Rows from block 2 of the text encoder of a small contrastive image-text model, named by matrix and row number. Rows with one number belong to one neuron. Each number is 128 + 24 x the weight over its row's rms, rounded and kept within 0 to 255. All counts start at 0. Numbers have three digits each.
After each neuron's rows are labels from the 100 texts, of 14848, where the neuron reaches its highest value: "tokens" is the input token at the peak. Only what is clearly more common there than usual is listed. The data: regions of photos with short descriptions (Visual Genome).
# fc1: MLP up (text_encoder.blocks.2.mlp.fc1.weight, 512x128), inputs 0-63
# fc2: MLP down (text_encoder.blocks.2.mlp.fc2.weight, 128x512, transposed), outputs 0-63

fc1.48:148114130126151104141155151100100142130136110091128141115080139117149135097094108085151130135176127087127152117104130166098131174095124113118121151210114090139152136118179097111141172135126134
fc2.48:123088156181168126136147161085139130126149082131121147123123134145150142141132153137133119117141110128149143136136131105115116159145078101088214120128120108106091147108106065151116119125102159
tokens: "."; "of"

fc1.74:150145123167070091140145152124117124152106133140136122143088100086121123135113107160133123182125164080135133135149126110114103148156110126129145121154130132119146129136172118127112160133138151
fc2.74:093153129150105113137117098118132160100151137148132108150095071118141101093196106152137160145144149091112161166112088132117122111117116158105145139108131123100185133164139123124092135121149121
tokens: "sky"; "<end>"

fc1.325:129117132139139076144158105125123151168146107117146104153162105183126174146143109133139070094146162148141154104138107104123105141137115157123140111136155125059103114103114083151141120110113146
fc2.325:119182123092102148109131139154131145121084117183095086156136118186131138145099162138137154134141165110120105163095129072115138100167120088112105129101139130118136153132129157162182133147163109
tokens: "the"; "gray"

fc1.317:118095137129126103131136128066136146122082135125098131119135148138115113147120111141131125129163194100126125171197115179140100133162093125112130108113107127114140129146149080091116117141144129
fc2.317:093098135131116130175136155142139110113172112143182109091099138145096138092156127082092115101154104167137109132123122123110128140176105095183151077175144152117158141117092121106103148131115099
tokens: "he"; "in"

fc1.24:147145123152114134098167132145102145144155157088097117139085091111129134139126159106146093174196122145134148153132082137113118090111144145104131153153104118135126065118149127123118124092164122
fc2.24:122118095147137117111123178088103168132110076139126131129111145094121107164126149101117152145086149135092130112110141136109117150157105106158085147107142165103161091155147143113157147098107098
tokens: "shirt"; "on"

fc1.414:168124115140151115142123127066112119162166152028120110133136142138134142123107110067142100159124116134175147130137091117120148154081153134143114135171142137121141103121142122146127134101144098
fc2.414:143163114163109115138160092121142101132110123133131140136156145081111124164151137124113151147089151157121150089131113116117084147111149144134099127080114160085137092133124151095149129064146094
tokens: "on"

fc1.19:139147099174100123117143107120145138124121093117115102114131118143136161185145115135125095094111144151154150138124057176093144174139127120121145123143144125097111134110106108125138134133135148
fc2.19:125091130109144132175092179111095151131108127130094139137096107162098079119086134152154127148116143108162120098124164183148138165093097142155108150150126070135166129107144133138109120131123123
tokens: "on"

fc1.86:131106126156102108161153109143110165141107094113153112127129123164126143158128132111126101105151152142111173121127096132106100172126085125127136140143163107074155114114120117136096132096128146
fc2.86:102146145110089158154130147123147121088144112142114095096105129093119122129111175128133116106131146148128141131105096137140097082127125163111118068133146154117135172157163102165110134161175107
tokens: "gray"; "wall"

fc1.137:128127127156152106125156153115108153179161096150142097179137130151127153138121145121135075124122166109127148134118118118118097147123113092142147123161159138089137133095125086140124147144092135
fc2.137:142154142104141128164179158097122117130109097092098130131114130118110121139091137101098124113144138123100152125163129163111080119097124112124095123102124113120137101096136102141164163116131140
tokens: "green"; "plate"

fc1.348:103097118111151121170153170106140170163163103126122121153075095165122106079080114115162114099142152134137159113159141136127133129121047148131172130129136091096160130095115123089121140144118156
fc2.348:128142154179148109160155152134130118117161144123103153110113144137112077117125139108086116115110161112169156126128110127111141118098133099114165131126142131085100122106108122107088099115125127
tokens: "the"; "train"

fc1.55:148139128151121093124164131106101157131124099134146112149144100096131175124116134126117105123113159108149142107070122111112133153109107161113148106153152107132097129123150089146140160143107144
fc2.55:117120084119103129134149173121129128119130115160174103089129110086122142125123180110114102137182139113117129144135142129064100124143144163155091133121119140164142130136117115112172157098147130
tokens: "with"; "."

fc1.154:109084182123148123165151105134149136126145127120125139139141086170134126138088120080106126101150150072143156101107133133111061127113104109069141154154129140101125143096121106134118137150126148
fc2.154:136093092111128129152152111166172137114131137158123145081150113161125095131108106152128146117138175124119124123130140122137108139140128100115096139095102159113118159118077130103120100152143155
tokens: "in"; "<end>"

fc1.504:114129139118133126153134169094127147139124108077132134156136148115134137125094136104118141106111120126097165167118118157146131139139085113134147088094160162137179108101150074125080156133105148
fc2.504:136120128111155152138134121140146180103136133131120134126164137129139136135121124150115089109126116128094162164105175091143129085138115080084139092164136148100137122202137072130103117164107163
tokens: "<end>"; "green"

fc1.136:131144148123133118127104176133114100146134171127124136142140111143126136147127119101161103186143124137159123110111150143143112125126124124070123121169130143092062098138163083120138110113120102
fc2.136:115122079150139126112156146116125175143132164121146133120132133125134110109134115124125102159113104090064073117146143133126104116159166117200084135145123115157082115156128142081112124122130138
tokens: "shirt"; "wearing"

fc1.343:119103144118133142134125115143157120103144160155141105125063129152147124141115128090148132134144128129186135117083132109118115123140126125092158166171145123111167134036120130131082107113134124
fc2.343:116122117142111162141106093139143145076166117151149077097128121063096111148163133140114153098134141166122119119131114095110080112157168128146118110099160136140110106145098150126150136102128115
tokens: "tennis"; "shirt"; "white"

fc1.76:121049148133138135126125158105159119138105157094116112160122197145110117139111081130069099130109165123122139156072161099134108097118128077105182145145135140105108148081126110121109130148090155
fc2.76:162082117118093157098117125119139151096108098134105117121160118113111130123093124147145102111194129171096142136149140128132090125159124131076159119097151115129155128128106131158138155157163155
tokens: "white"

fc1.336:173070176136126118127137124136113103161129133093130113175139156202132141155130130126129116147118117123181130150118135114130121137147127105106135128092118150131111086089135106113145120111094113
fc2.336:089128110135144156126087156098142129105189166122119118130132156083103093119131123066127171151153109140104108152134168112124144118131176100158117137122158134135118117138134159116136134100171120
tokens: "shirt"; "blue"

fc1.200:144099153120149129126169127091098166110132130107098140125092132137124127127116103156162106161147149094113097157149101155125096110177135140133129125105120149131189050152154131114120142157110113
fc2.200:150137161121079085135149152133094116153100099124110138096091146068117116167117161135139129124092116157155133099142123136154105131118063118121066155115127165107186113157108140134161099106104147
tokens: "on"; "standing"; "flowers"

fc1.307:141105155101133116155144184098104129177137126112123139150116127146094121079102144138127109122134170131111175114114131162140129118117094139082116134155118111116170104127149106114137133119119128
fc2.307:106125167158131115102103142144157114120116118120154121138142125160155125154134090106121157167159083145146112150138087135069118157131136122143158177123108147101132151117116110106139164065158139
tokens: "the"; "at"

fc1.498:193109156150140121157150129096131103132119147043121130164116144150137122144134096092109113144149135144105169127148100184119061142136118131147131100120091156103104103124126134095134152106113158
fc2.498:108155122117149108170124158127137118117170119133131097145152128150106133142137112135106103130150141148189144124114114064151122155147108129155157130158148122084134140125121137133098109142142117
tokens: "van"

fc1.183:132122109156127092190118145120155135099112111108154105122143136157138160091117126143114096144165162122114148138150096125093129172146133083069170134135132088101130129090144109101120168114138143
fc2.183:160106120145101114091116164120093103127165122120123115100100146109149144123144142149137115109108098148149141148177126130102105152082127117123152119098127089131109111110093117108131117122120152
tokens: "in"; "<end>"; "sky"

fc1.366:156131119125110113151152133077124136203139100137109097170148143107107127106079118131092103114100164141113195105133140141145134114084063096127135087152150108124128141093150094111125152136100106
fc2.366:116096143137123163133100110161151146085160118128151122123160135112104125115118123121144099101134159151117124126152139116118127147158131140114122089129149144117118170153103153139151153159164100
tokens: "<end>"; "black"; "in"

fc1.436:202080104175123068139150121107114108141086121106155123142126123132165157126152129103134127130118149113126131123148108163087136186137108142141156080139097122115115105149139122125123148108105135
fc2.436:138145080130133104125160133128101111178132123131159147154122120124157139141145137103121097150107139082146113112121148109136127106103119186167086122122114157118120097158152143163107123144071108
tokens: "the"

fc1.115:155158141166144106117187175147092130150114116164153153143107107145142129130100131125119137142111106093141130141108109168130132177154100138155132117086120093109122121125155118105112152138114165
fc2.115:121182087120131133122127110151105165155134143158097134129118131103120101133134153147135146127111138103101110109169167140135168111116142139151078112115129076169117098103175140108144121125142093
tokens: "on"; "bus"; "tree"

fc1.447:142145172162149099138108139103137158144119093113135100144123148180148141106091143087125093153115181121139141114125082127083106185105131084078162124140176142079102151126111133115133136115120160
fc2.447:140135161145118108094125130097098102117139118081183147152157183115076125161123133112091126131076146136103134124102098117115106157132130122126158139137148143109108125113112132113121158073117110
tokens: "in"; "green"; "the"

fc1.21:175123144158108127133134133137111129104124145122131146127103141131133132136072141108097140144143157106119126142093085153114104149125142069105139115156132118107128113121177133101091184121144142
fc2.21:155083107145139160150105160160121125128114145138119064108115121109148142121095146145157154165132085121129115150103150138137119153174164075139156150099123106166096103120172111117164140113145106
tokens: "in"; "on"

fc1.404:140120152118115111114131152120135109112153142172115095113122116147118130136116161122140095113161153128124173146123106132140147130121139108099158121131155083112112142153141102098096142154161088
fc2.404:143131109093156111128151145122117137150117099165119108137148113109129170116135096120166117094118157134103126135136147085153140134157105100152145099132150124128100126126122090150145124177090142
tokens: "tennis"

fc1.81:150130129156127110099111115144128121128130154135141095164120137144135109144118099131126131174148124077143113145123128087124148139121139103130151158137147122115098169152170133092092130116138142
fc2.81:186133118139130145137164105136107152091169141147116123100126131094125128133126163155129156112121166095185150114147131158120070137105156124088116084073134105140099107126141122116164141160127146
tokens: "white"; "<end>"; "blue"

fc1.37:128130117135108102140173141150108160122158108151138136133116106129160174099073162102138064152154138113102111132201112139066117128110122140132149128139115106129170085112101129133103119125100156
fc2.37:155118095152107102154125149167155126085136149127113089119128129081131119155125123184106110123131185166163121131146146096115112104142127114139130140142113158103097102118096161145180118129123179
tokens: "<end>"

fc1.241:113137146123139069136147141129115092111140119119155142132171106145123143102118099125057107114166208075149132140124123151092139160134126123092131133106099128113124140124142093104142131118125136
fc2.241:079150136124150121129103107111162149147132112137114153181134130164125079113100086156121170119114122111110152121156155143161162119093095119098163116125142134120143177126154119118135152149130132
tokens: "red"

fc1.97:112121124143144123178116114135156149138117138123127134141063132153170118116169130110139136131142150082095159135193150139124138121136096104084128146155135139089113134068168118112095139127100119
fc2.97:104161097148101133087138155129125100136113120123131191128095119125157096164169124128117153135158117108116077141118131145121106115123125158121115151152093145108169136107137142142144132112156128
tokens: "the"; "gray"

fc1.212:092112141133152112155135122122146123107182173111152136144097116109137118146147109119152088143142189090167136107151145146102146115089091173127135101143089111113101126094133110126128109137104125
fc2.212:115148088107098134140106101112133108164117116102117153106090129128134113087179084126153116103148126130118110106157120156139142139128130182161087125130087123140177140118140130111179138141128142
tokens: "standing"

fc1.508:126121111180145142112171087137129156122139131113153104119071139082140143134160138135107094139118147142114177127141123158101147159116138107137199102146137128122101065093143122135100121130104115
fc2.508:150080134135108159099133163130127129162120124108111117143074161117132143105091151111118094112091123153104115115089114163124149122144131123186118096119120141161131144120126172079112141137107106
tokens: "with"; "on"

fc1.112:154118112115123110089145104116127105136150110146127097138125154131167142133117125067132135148153161107150122149129106152106127140102154114095135137159168124084140119108130131093112124144108121
fc2.112:103153120115166144163143144100150143107161085108114101128127145163146144131109143106136103101145144153119140150151138144121119113116107118096149115115171138087143142109074103129087100181108162
tokens: "green"

fc1.486:140137128149131082127145141130100122118108101105169133141140124145164195128114134091101110151128111096159107133100103147058149202162126130132146104142112112134165086136135112135145149112105121
fc2.486:146114101132145112097133138106113154120105163124133145128131102175161139117112130134168114110120165070114105105096145114108130113126134197150116149121093100131122134149131142163147127138107152
tokens: "is"; "the"

fc1.101:133102135123114122152135123090115134191161123115129123180140135136116123151125132133112106088143140138166163126148144134140113123098072119134127092118143083097119123106123116103088106123107107
fc2.101:148121125096139126140166107170111154105169155137107151131158104137119120117107128123138071115141115081145082153125112095111079102138174130152083113142106107117143116138102141130112092139131152
tokens: "black"

fc1.406:112129157157112099114133138129095166108115113118180121147112143156138170120147108113107133143105134141129119097109084170089115152165133130124128134150138106080153089123121143102108146091114177
fc2.406:133134098129121088129142111078116187140127082158117146099149120138100139146138139159154105126138115138101122092090096156103099126134120149149123120150126078108190110146096134122153123105154132
tokens: "a"

fc1.17:136140130138177126106143129104134127124126140083134124139125132159112105077120084104134139117178116113161165123120096133107112144150149120118132158133130105132135122085151121111133165110152187
fc2.17:115114118113157166107118155077123128138138126101126124111124126173098121134115172126139103108173074131122123142112148183129139106114119151136138099099142076208105118110128114148147131152143115
tokens: "."

fc1.292:135117152123168135127138102140151110137143142105132101145040154125120138052123096104155095126102123127156133108142136113100122111159137097099158122140150141122145106097130140140150151136108172
fc2.292:140143138142070144108164130143129124148092116121091109155104117097139126108138101172113129146105148153100137126082094135112091125154145116187108119122081126126181142147104154118145130108144146
tokens: "green"; "yellow"

fc1.444:132152152109136104161139106111118117146129109079145144193136147172157130105105112089139118106134130112116172131145129176144140161109102141069112117144137126089112136116141106103116137134091114
fc2.444:140182097166123143127120106132126137054171146109138111095126150088144129154130130126112119160135122142131129137143119118146151087141164098134112081147132162106118107138160098139112121129119148
tokens: "black"; "green"; "shirt"

fc1.120:152097151182153103132156118128143114145144125130144141155149135141133168104095085117096109173107152119147129118111067177076102196129119122122176095133122092127132124142127114115116145125129103
fc2.120:143147132134109076151160159151096113089165090157140163099148121103129163100139144109140140116123143092123123162149107143090135145119125111080197094118145098104102107131125078148149151133133145
tokens: "snow"; "and"

fc1.63:104153154146140080126111133166130106119116155078158137136125143182154137113120106107114116116130096093137111160081141075100161151117132131124147177145123147114160116118139120127129154099122180
fc2.63:133166112110131104127165091156115140137119106144122139119127084160126099121116122119150111131116183084149112071146098125120168161114110179153114140144123091124128173128120162160116124115137114
tokens: "water"; "white"

fc1.259:115095168125145131134157171097147152158143131105111088149077134151120128096103118118117086113130150127123178127107136102104096107108118096131149152184155139098149136122137127109126187134127124
fc2.259:140109112154178128139115111145090183090143117168154139091106136107140141128117119182134127141122118110126099137143161139119126089162118097169106108120115153164116072168168131140108116134085129
tokens: "with"; "curtains"; "on"; "white"

fc1.129:108088136149117120118109130145151129123150151119138061127097134142156132137144113106147143107148126114227135149117147086104102120093146081109168162100162142126117158116134103112114134143146141
fc2.129:100147176113122135114147157120137118098136114194116155089160144140134121126090166138148153121112156112105108100100108155119155137156115114133149080085125132117128148135152136131092145166156093
tokens: "grey"; "blue"

fc1.440:169075140147108097131164156103113070152145116137141134131142126100171178146136156107132106126164155133166159136085088164124106188147126134111181108099123121123080124107136067108086128131112114
fc2.440:148121176120121081161181109131118112140151114131143143134132080141140158160124122150123121109161127130159170156163099138130069136089104144087161131130134096110141131110129077166098118119134167
tokens: "blue"

fc1.119:133045178135116130122119121126140152152117149102131093139091152155117117133112115094147123115122134141118159123104103142136119096120127123131156156170160142088142085111142129091096141103137174
fc2.119:122093157126142109090145116136097155139163141137154128102133125109130170126138123162148116120137128112154142156135126093120079095130176137132137112105171156122108105162154080186114145157149154
tokens: "with"; "door"

fc1.238:095132120124165095145146160107136105130153119125104120133100106164133114118142100141155119137152164122145134119159134139136125124115088114111138163152110098093140156058140095084107121145122098
fc2.238:121171099141133114080142108116157110134100143139106131108132110117120082121133128135164172164160132121093125093134115152133125109159142126125144142115099135131095132115149101084166133104177148
tokens: "black"; "<end>"

fc1.422:161146174137099099118150143156096137111128135128155113123119117148153168097131112082129125139128111121158118149171083105090112129157155111127124137157099127115130088135124110092130160094123165
fc2.422:109189139125109124115109139134125112093113123143127154173129144130127108137110107108111159112148161087098126139143136119138153158140122083113158080186118117138133172125169143130108160162144110
tokens: "a"; "piece"; "the"

fc1.263:103130118125152106153126143107115182131132151083144149162145110159121105092112103129121127166166145087102142140127137129092094137134148123117122163140117091130127094106142140099121130089128183
fc2.263:073148125153130134110105137133165163111081141147101099138133123134125122120127173145123118147136128097118142150143130156076140131130151104135098106110144092141119154144146144179155152139182107
tokens: "white"

fc1.54:130087158138155113119127136120100119131095123092107088144117113112126118161102118136179133166158131130109131125103138116124154129149110093114142134133099143104134112116159112098150117115091112
fc2.54:137148109131127155136130142080135123141119131141119119092115137178132111090168133123089148085122141111081144080116137161131118147117127132126160134124144100171116155155121113083135115129108159
tokens: "the"

fc1.282:175105125143135103143187166125094160154155103164134118137111123109138159089126120157135066134114143116127132177131110145122080151158137116127148088122138100133099098113122086125109133146093167
fc2.282:136076081127132119122095127143141098121135140135143100121118139075157164139185103131148140135131117107132101147160163130110153096119149167134123118125129151181102098164154131133155130169097136
tokens: "in"

fc1.38:134107204127156121131135121119127168152143114100113133163088122180122135076105094140137116113109138115112155104122134138118145129131090145116153128188156133093164120128160126111143174150102132
fc2.38:126123147106095121140137142139135144122133135133138137152151112127113131122131105147151122122130103168127089145112078157133106124125131147139118124107123133105145116108063153150140109084123135
tokens: "."

fc1.142:127106149140138117147131150144119130120135136111153099135097159151124132108093148118122090141145160122124130125165135111112126138101096105110190134171132098097153103092159111090093126121109152
fc2.142:159116174123092068128136154131095123128173168141178177113164152131096147111127115156119094143109141105147115132115102127113108083155141135115122129142106135112109061154117120113133143094134147
tokens: "grey"; "field"

fc1.61:148060162125074135154124164103122132128101115113121110163092135179145156142093123112133124105099138138165121146162145115131125107137105160096156146153120101088153104086095151118125115146084136
fc2.61:181080142115127137154153090129139132121103127131109105125148117128091146127077096122113110110179109141153141130143126114137076119164135097053186129137144130133147134095127133120144163137147177
tokens: "blue"; "shirt"; "at"

fc1.494:114126122166112108143157172127119186116114121108124127201142113145121132126100091102117118164137148054134097165119118119066070113147146090113112155173116119106137124128140125130142160131141169
fc2.494:104117094136141152141133110177143164116129147163130082115104129130134116121150188147119101144152161098129093136140159109079147116142143140142091136115134103134146132101106157109158102131131101
tokens: "red"; "."

fc1.390:117110159152140127139140158138148153117123158113134078131088138179141149123117121101097104150159140122138123154109128108115116116141139126132169132150129149099146105089167114106088154128128158
fc2.390:175093161112178110121151141106079168136118121118140181121140152131107137112099145132140095143120108120130115107133154138130090099151101142112132121116113164105159056108113126148141121132091159
tokens: "in"; "with"; "white"

fc1.51:153119145113148088139167099139122121164143118100162098128116116183143167153152098105128128122111160130168147109118108120129125144114135101114140101137151162114133130117173093106091135135105109
fc2.51:097184101115165127170134146120109146109200093137104128107124110142091110101138100095109138086138146131122140131140152088157140115127105123159125119119159139108143163119147080133110139170138146
tokens: "green"; "in"

fc1.461:153090107134147078118128122124150177134114147095123109168134134133135126134074089180098077154124152084122113148119138128085111098149107064102156140154127136139085114116155132093118142142120159
fc2.461:129130120144155160133108113126163170095139113151109092096118133131159147165150171133118148135114125156089146102162111176104116102125113124159143085122149112142090133150139131111116123158105084
tokens: "white"

fc1.304:152137088130149079120156142097129120165113148116110130165143095119121137144122077138144105175139179124156131127096083158121146123110139147131141113144103097117081103140149096134127130137135111
fc2.304:123176118153127123101158158138105105106161133087171122104122143111109132153143144084121101145144137154141122139128105133117105139111176104144105108110149147131099098127120153104125123098132116
tokens: "shirt"; "red"; "sauce"; "on"

fc1.331:107127126185068119123117149114145107129113134156111133134104122142140117130140120074136152188156127128162175114102123181126116146096135133100134162109111052090148143105143121069126157120156140
fc2.331:117136142136114101149141129134172168127129132156107163139151117124117124113100097130107097127115134105142105120178130114103117097116119142114099109151140161102130167141093149136122158171161146
tokens: "blue"; "<end>"

fc1.373:135109091169175112143122151089128167126180145104098151110144140149137105128132119103123117146114160106144141161131133167129131164097139101083130130138120095095066138140134096111131113124148143
fc2.373:136149112127139124121115120152124112162125124132140150132132109156174159130129142127162155164153097121160143161129156168122121132097118122109137159090116120157142118100163093129108131116124142
tokens: "."; "road"; "is"; "truck"

fc1.175:145095134146121104127118127144125177139160141122129112168138118152169166129123127157132104168135141110128134154122085142092123136146120092082179113171139103116104123145145101089121124116156143
fc2.175:135073177139118105117096145125132133144124138085130150114107174128143147118117122100145101118100109133152159141130092175094142136126117130092119151159106156103144125144096097108107143119113129
tokens: "sky"

fc1.100:160138148138111091145119144126119144124155121131122136142116142119141138086042151159115085153139201069105105143141099122082116134132130105127167158141129098143077109110132139116089156121125145
fc2.100:123145110118100155121101130117188102120123165153148071081111115071170136126127178101097171138153096128131151144145164110101140097116122103095129136095117128196126141123142124166154129134157111
tokens: "in"; "on"

fc1.487:131081118133101124134136187077121147113134115117149134149150167180127142129162115123069102102127154131115160158129084126100100140145104128095167125136105088115113134150103136076107131123120202
fc2.487:092144142130114153111110116125155177094134139127091101118113118116108085078111153131102108115165133111154148117096158054131142110112130134077105158162169127114119184155137144140150146148183121
tokens: "."

fc1.441:120076129147120119140138119120160144143147144126122067153128105127120140097121076134117072143146165091109133144186119112088083115152145156110162141149144142128110130146129117102107158145125133
fc2.441:102116142135141129142118117190144117120166156103126118150116142130125147082164105112120123141132125088094117183148137095101123091122173085122143131182145144096104147168157110105104152155137148
tokens: "yellow"; "tan"

fc1.391:104082115175132115089141130111175093155091157089111099150115167162135110142127098102131136123090137139150127112143117158107128140089113042103183129106127124116124167106132123094122140147144150
fc2.391:107131185136117121111149138163170131125115146141127141138160155131149097139111115118142181097068128109093125118140094157096161132116134096101155124106121146114096169147102131119129160101146145
tokens: "is"; "car"

fc1.108:118150193107127105113157156161088183102160132109142127182119140145128150071084101101108087153127158089106121147143112136120127126134140124118136127173163109092145109132160127125126143136129157
fc2.108:119132111130185134136123168094082143142160123142098129135119152103129105145154116120126131136131137137115136152101127149101146158075136120162173163138147113154118100125112140140115113077120125
tokens: "at"; "holding"

fc1.43:139134092143111139127126145090087201118144094096095108130140135168109112136095110107156144117184158138117146149135134151126146102125151123126134137159142107090130107109143117092145123135151166
fc2.43:147150106131114137101165128145131150150103107135075127120121073085126133119189096174145151126110147141117126126113108127148148113110133112085111139100134159166109142156122157097113110134143113
tokens: "of"; "table"

fc1.401:125084132108155107104159165114133148168095141148096092161114103154122123135117095141158123136088137111143124113139127142133132127111093100103163148145128124119135133138107115122130118148116121
fc2.401:145141075123141135183156151104127157113094125148097102102124119082116104120115095122136137113101148131122175114104149145137146153104133127108128141101133101133140097141132122097148097117125136
tokens: "grass"; "black"

fc1.369:137082117114162116153159157150155119164136113142129099143155098168154158105095132138154123097131135089159133137095133105120110147124099079094175110115128138094113156095131072128143141164124112
fc2.369:130118136118129127150123074066155128122130129105116122116177162130097110162127118115119127124119128142113136099129128174132089120108104152125086117109140145117162114163100148109128109133127118
tokens: "green"; "blue"

fc1.425:162128171134146104159150141112138120126142141119111126123072136141156160105130124135146093187121147073181115122161078132111129132154139124112154096120108131136108115134160121136118132152127151
fc2.425:164140156169068093120145167126166088144099138094104128139099134127196138141131165095105118136123142145177126111138101138117109164100104124119137162146069135099156136107103136127166116122112145
tokens: "<end>"

fc1.203:111121134134113092152163152071110132183150087148145155109143099153126154156156151113139095116156198137138169100162132157139088161123063137106127098087149131094130119080116092132114116130110109
fc2.203:101171111123133139154144145152161109117107180143123130130147120136138115117110135124152124188148142087147068136113101111119140125156160109128097114126082124122151112149140145131139125126138111
tokens: "black"; "the"

fc1.416:145108137180116102140148143129147134154089122113138136159138121170145159106088100100144104163137159110138133127110117165112105216136124156088180120108118113091139134105137096112127164136118107
fc2.416:139115110177123100120122145113132161117119118106118123137122088131141134120115116125147141135147134115143172173159132129115094141132142097068196147151151108095104133098144050121135149118144168
tokens: "sky"; "and"

fc1.365:164134130180137117111118129147116110112116162105126096132118099162137117143113154052137123170180120113170129137171126123115112133129142105077130162121103125131088087112145126102130117112154159
fc2.365:111136157132148155110098139102122122106093126094121105154132154137137153125102155124127107101156127160127159103106150088124139162145120153123162143145163134135148134139131135194135140103148129
tokens: "shirt"

fc1.211:149126153127102143095130155106118102150143140067107126204103176125126104114095134119094108147111162105114112190138105184145078137143126102098114102097125118101119120143130147103143125140129120
fc2.211:112149123176123105140127140129105152135089112100122149153129120104176121140146104133144142186083109142110100139115129146099119168130149197193117145115095152118140115137103135156126103100111163
tokens: "riding"; "at"

fc1.67:134107082136142128156150160121100139148120089167133136116112142159127117109126112131091135116136158134152154131096166142128065185149062073138144131129125103099155132111122072131137118130090144
fc2.67:141146143145133129126151124155113163130148141127082157167104134121117099103099108096137133129073155087148086139169175109157146128094121098156130100134129067132127141102149125155152130168105079
tokens: "black"; "white"

fc1.83:128102164141104095127120136106132116126127120124146089154144165143113155118106131119108102113102155118120164120136091099121118152140137142119176117134175101088165167134138105133118193134147144
fc2.83:132132092119150135109099071126110168087095130167162071136129104110150180110107167122144140132145106113130111137153143126120131152152144105096128128127175137167115094096140114144132133095118107
tokens: "green"; "tennis"; "the"