{
  "model": "contrastive image-text model",
  "dataset": "regions of photos with short descriptions (Visual Genome)",
  "encoder_kernel_size": 3,
  "eps": 1e-08,
  "max_steps": 16200
}
Rows from block 4 of the image encoder, named by matrix and row number. Each number is 128 + 32 x the weight over its row's rms, rounded and kept within 0 to 255. All counts start at 0. Numbers have three digits each. After the name is the row's rms in percent of the matrix's.
# fc2: squeeze-excite expand (encoder.blocks.4.se.fc2.weight, 128x8), inputs 0-7
fc2.0 160:050149166124128113129127
fc2.1 069:073101133126121062125128
fc2.2 141:167128152131131050133128
fc2.3 105:104054082120128126124135
fc2.4 148:098078075126125083128125
fc2.5 060:135161159127131204118142
fc2.6 066:156178172124119182123130
fc2.7 093:125052080125128120135133
fc2.8 045:093169182131140083114124
fc2.9 112:133095049133124157133127
fc2.10 089:069187140122125096132125
fc2.11 096:169093147130126058130133
fc2.12 116:051160143131130098132138
fc2.13 064:171182158131122178136129
fc2.14 060:102185163132114181122123
fc2.15 033:182128147095098075131115
fc2.16 078:100165188119123080126128
fc2.17 068:046111125124134158127144
fc2.18 036:048163127146128128136145
fc2.19 173:095090056129128149121125
fc2.20 125:064108071130139143124121
fc2.21 045:133092152122133051112126
fc2.22 037:135133070123142193121145
fc2.23 162:062164087128128157125125
fc2.24 146:073097066128127148128127
fc2.25 068:208149157134137114120119
fc2.26 086:103181139120128061134131
fc2.27 127:052155093130126151128129
fc2.28 066:085061090123123111124118
fc2.29 142:053144164127133096121130
fc2.30 111:122073095124136065127130
fc2.31 045:200161139132134094132152
fc2.32 047:157096111117136052128136
fc2.33 087:163074065118131128130129
fc2.34 112:062117076122131159128131
fc2.35 181:060173092126126142127128
fc2.36 026:137152168141120055112117
fc2.37 062:076170177121130092131127
fc2.38 181:158123140131129044128125
fc2.39 067:131079120123131054132139
fc2.40 047:114094208125133123140111
fc2.41 103:152181130122128059127124
fc2.42 056:107131201119142084116127
fc2.43 088:044155142125134140128133
fc2.44 081:059173133127129094114123
fc2.45 128:184090129133130068127128
fc2.46 069:119086090121137060138129
fc2.47 105:077064098130126152133131
fc2.48 136:067106067123127141127132
fc2.49 141:111050096129136154135126
fc2.50 139:145052083124131117125128
fc2.51 122:163061082130129147125125
fc2.52 062:184113189118129102128110
fc2.53 065:110139194128125072144126
fc2.54 061:153142151126117046133123
fc2.55 139:060154089138126164121128
fc2.56 097:151133138129131042140125
fc2.57 065:059165087117128120119139
fc2.58 092:109056078132130140132127
fc2.59 058:170120146127141052125138
fc2.60 127:090153157131129056131129
fc2.61 115:102094071129121183130124
fc2.62 035:171065112132152164120118
fc2.63 081:127097079128131197125135
fc2.64 064:093149082143127192121131
fc2.65 099:151107152139126047127131
fc2.66 054:061110130138136073133139
fc2.67 164:120099130127128043126131
fc2.68 071:049127104126123164134124
fc2.69 077:148070064128145126136127
fc2.70 167:086091071126126170123127
fc2.71 055:078166143124131066139124
fc2.72 072:061181152129140114131129
fc2.73 093:135048092135126110126128
fc2.74 063:075105088117121073128126
fc2.75 156:151077134125124058123130
fc2.76 086:059163101128130091127123
fc2.77 092:041134135123133107135127
fc2.78 089:125099185124132065127127
fc2.79 095:153101127121128046126125
fc2.80 164:151066078126129163125126
fc2.81 065:131149164119131049118127
fc2.82 087:170054098128132122127125
fc2.83 061:136077059136130154125129
fc2.84 122:136116140121125040128133
fc2.85 086:148061138130131071126132
fc2.86 089:046161125124124138131113
fc2.87 061:092123148125133048136121
fc2.88 133:044123098132121140129131
fc2.89 082:075068096117126103129129
fc2.90 064:147092173144124063123133
fc2.91 209:070097066125129129130126
fc2.92 086:069156086135135174124125
fc2.93 131:183069088127130129121133
fc2.94 077:079188147122126169126131
fc2.95 096:072155190119123112134119
fc2.96 047:097056107136119163137136
fc2.97 049:102177161119155072128123
fc2.98 090:170108095131125198132133
fc2.99 057:132062131124125068127115
fc2.100 076:072161190142127125130127
fc2.101 134:064096075131128116133124
fc2.102 104:053178125127136126125124
fc2.103 093:174062089120134141126133
fc2.104 139:055151092133120159126133
fc2.105 085:158071069134135148131125
fc2.106 049:128104103128118047118141
fc2.107 104:201091096133125148129129
fc2.108 038:153181179131120082125124
fc2.109 075:137156173126131056132123
fc2.110 050:068180145110131097114136
fc2.111 132:155071085130129177131127
fc2.112 067:087059087131125130126131
fc2.113 043:190103115115115073116132
fc2.114 044:205141174130130122126132
fc2.115 071:127135185118127060134140
fc2.116 081:128062081118125166124131
fc2.117 088:140048089122124124139134
fc2.118 146:049119086128126137130134
fc2.119 087:172172190131127105131125
fc2.120 107:098188169134132084125130
fc2.121 119:089064079133126118124119
fc2.122 090:166069091133133084127127
fc2.123 097:078096081126130178135124
fc2.124 076:109149061128127075134133
fc2.125 025:101171190127150095124113
fc2.126 159:115112135132127040130130
fc2.127 137:043146107126129143127123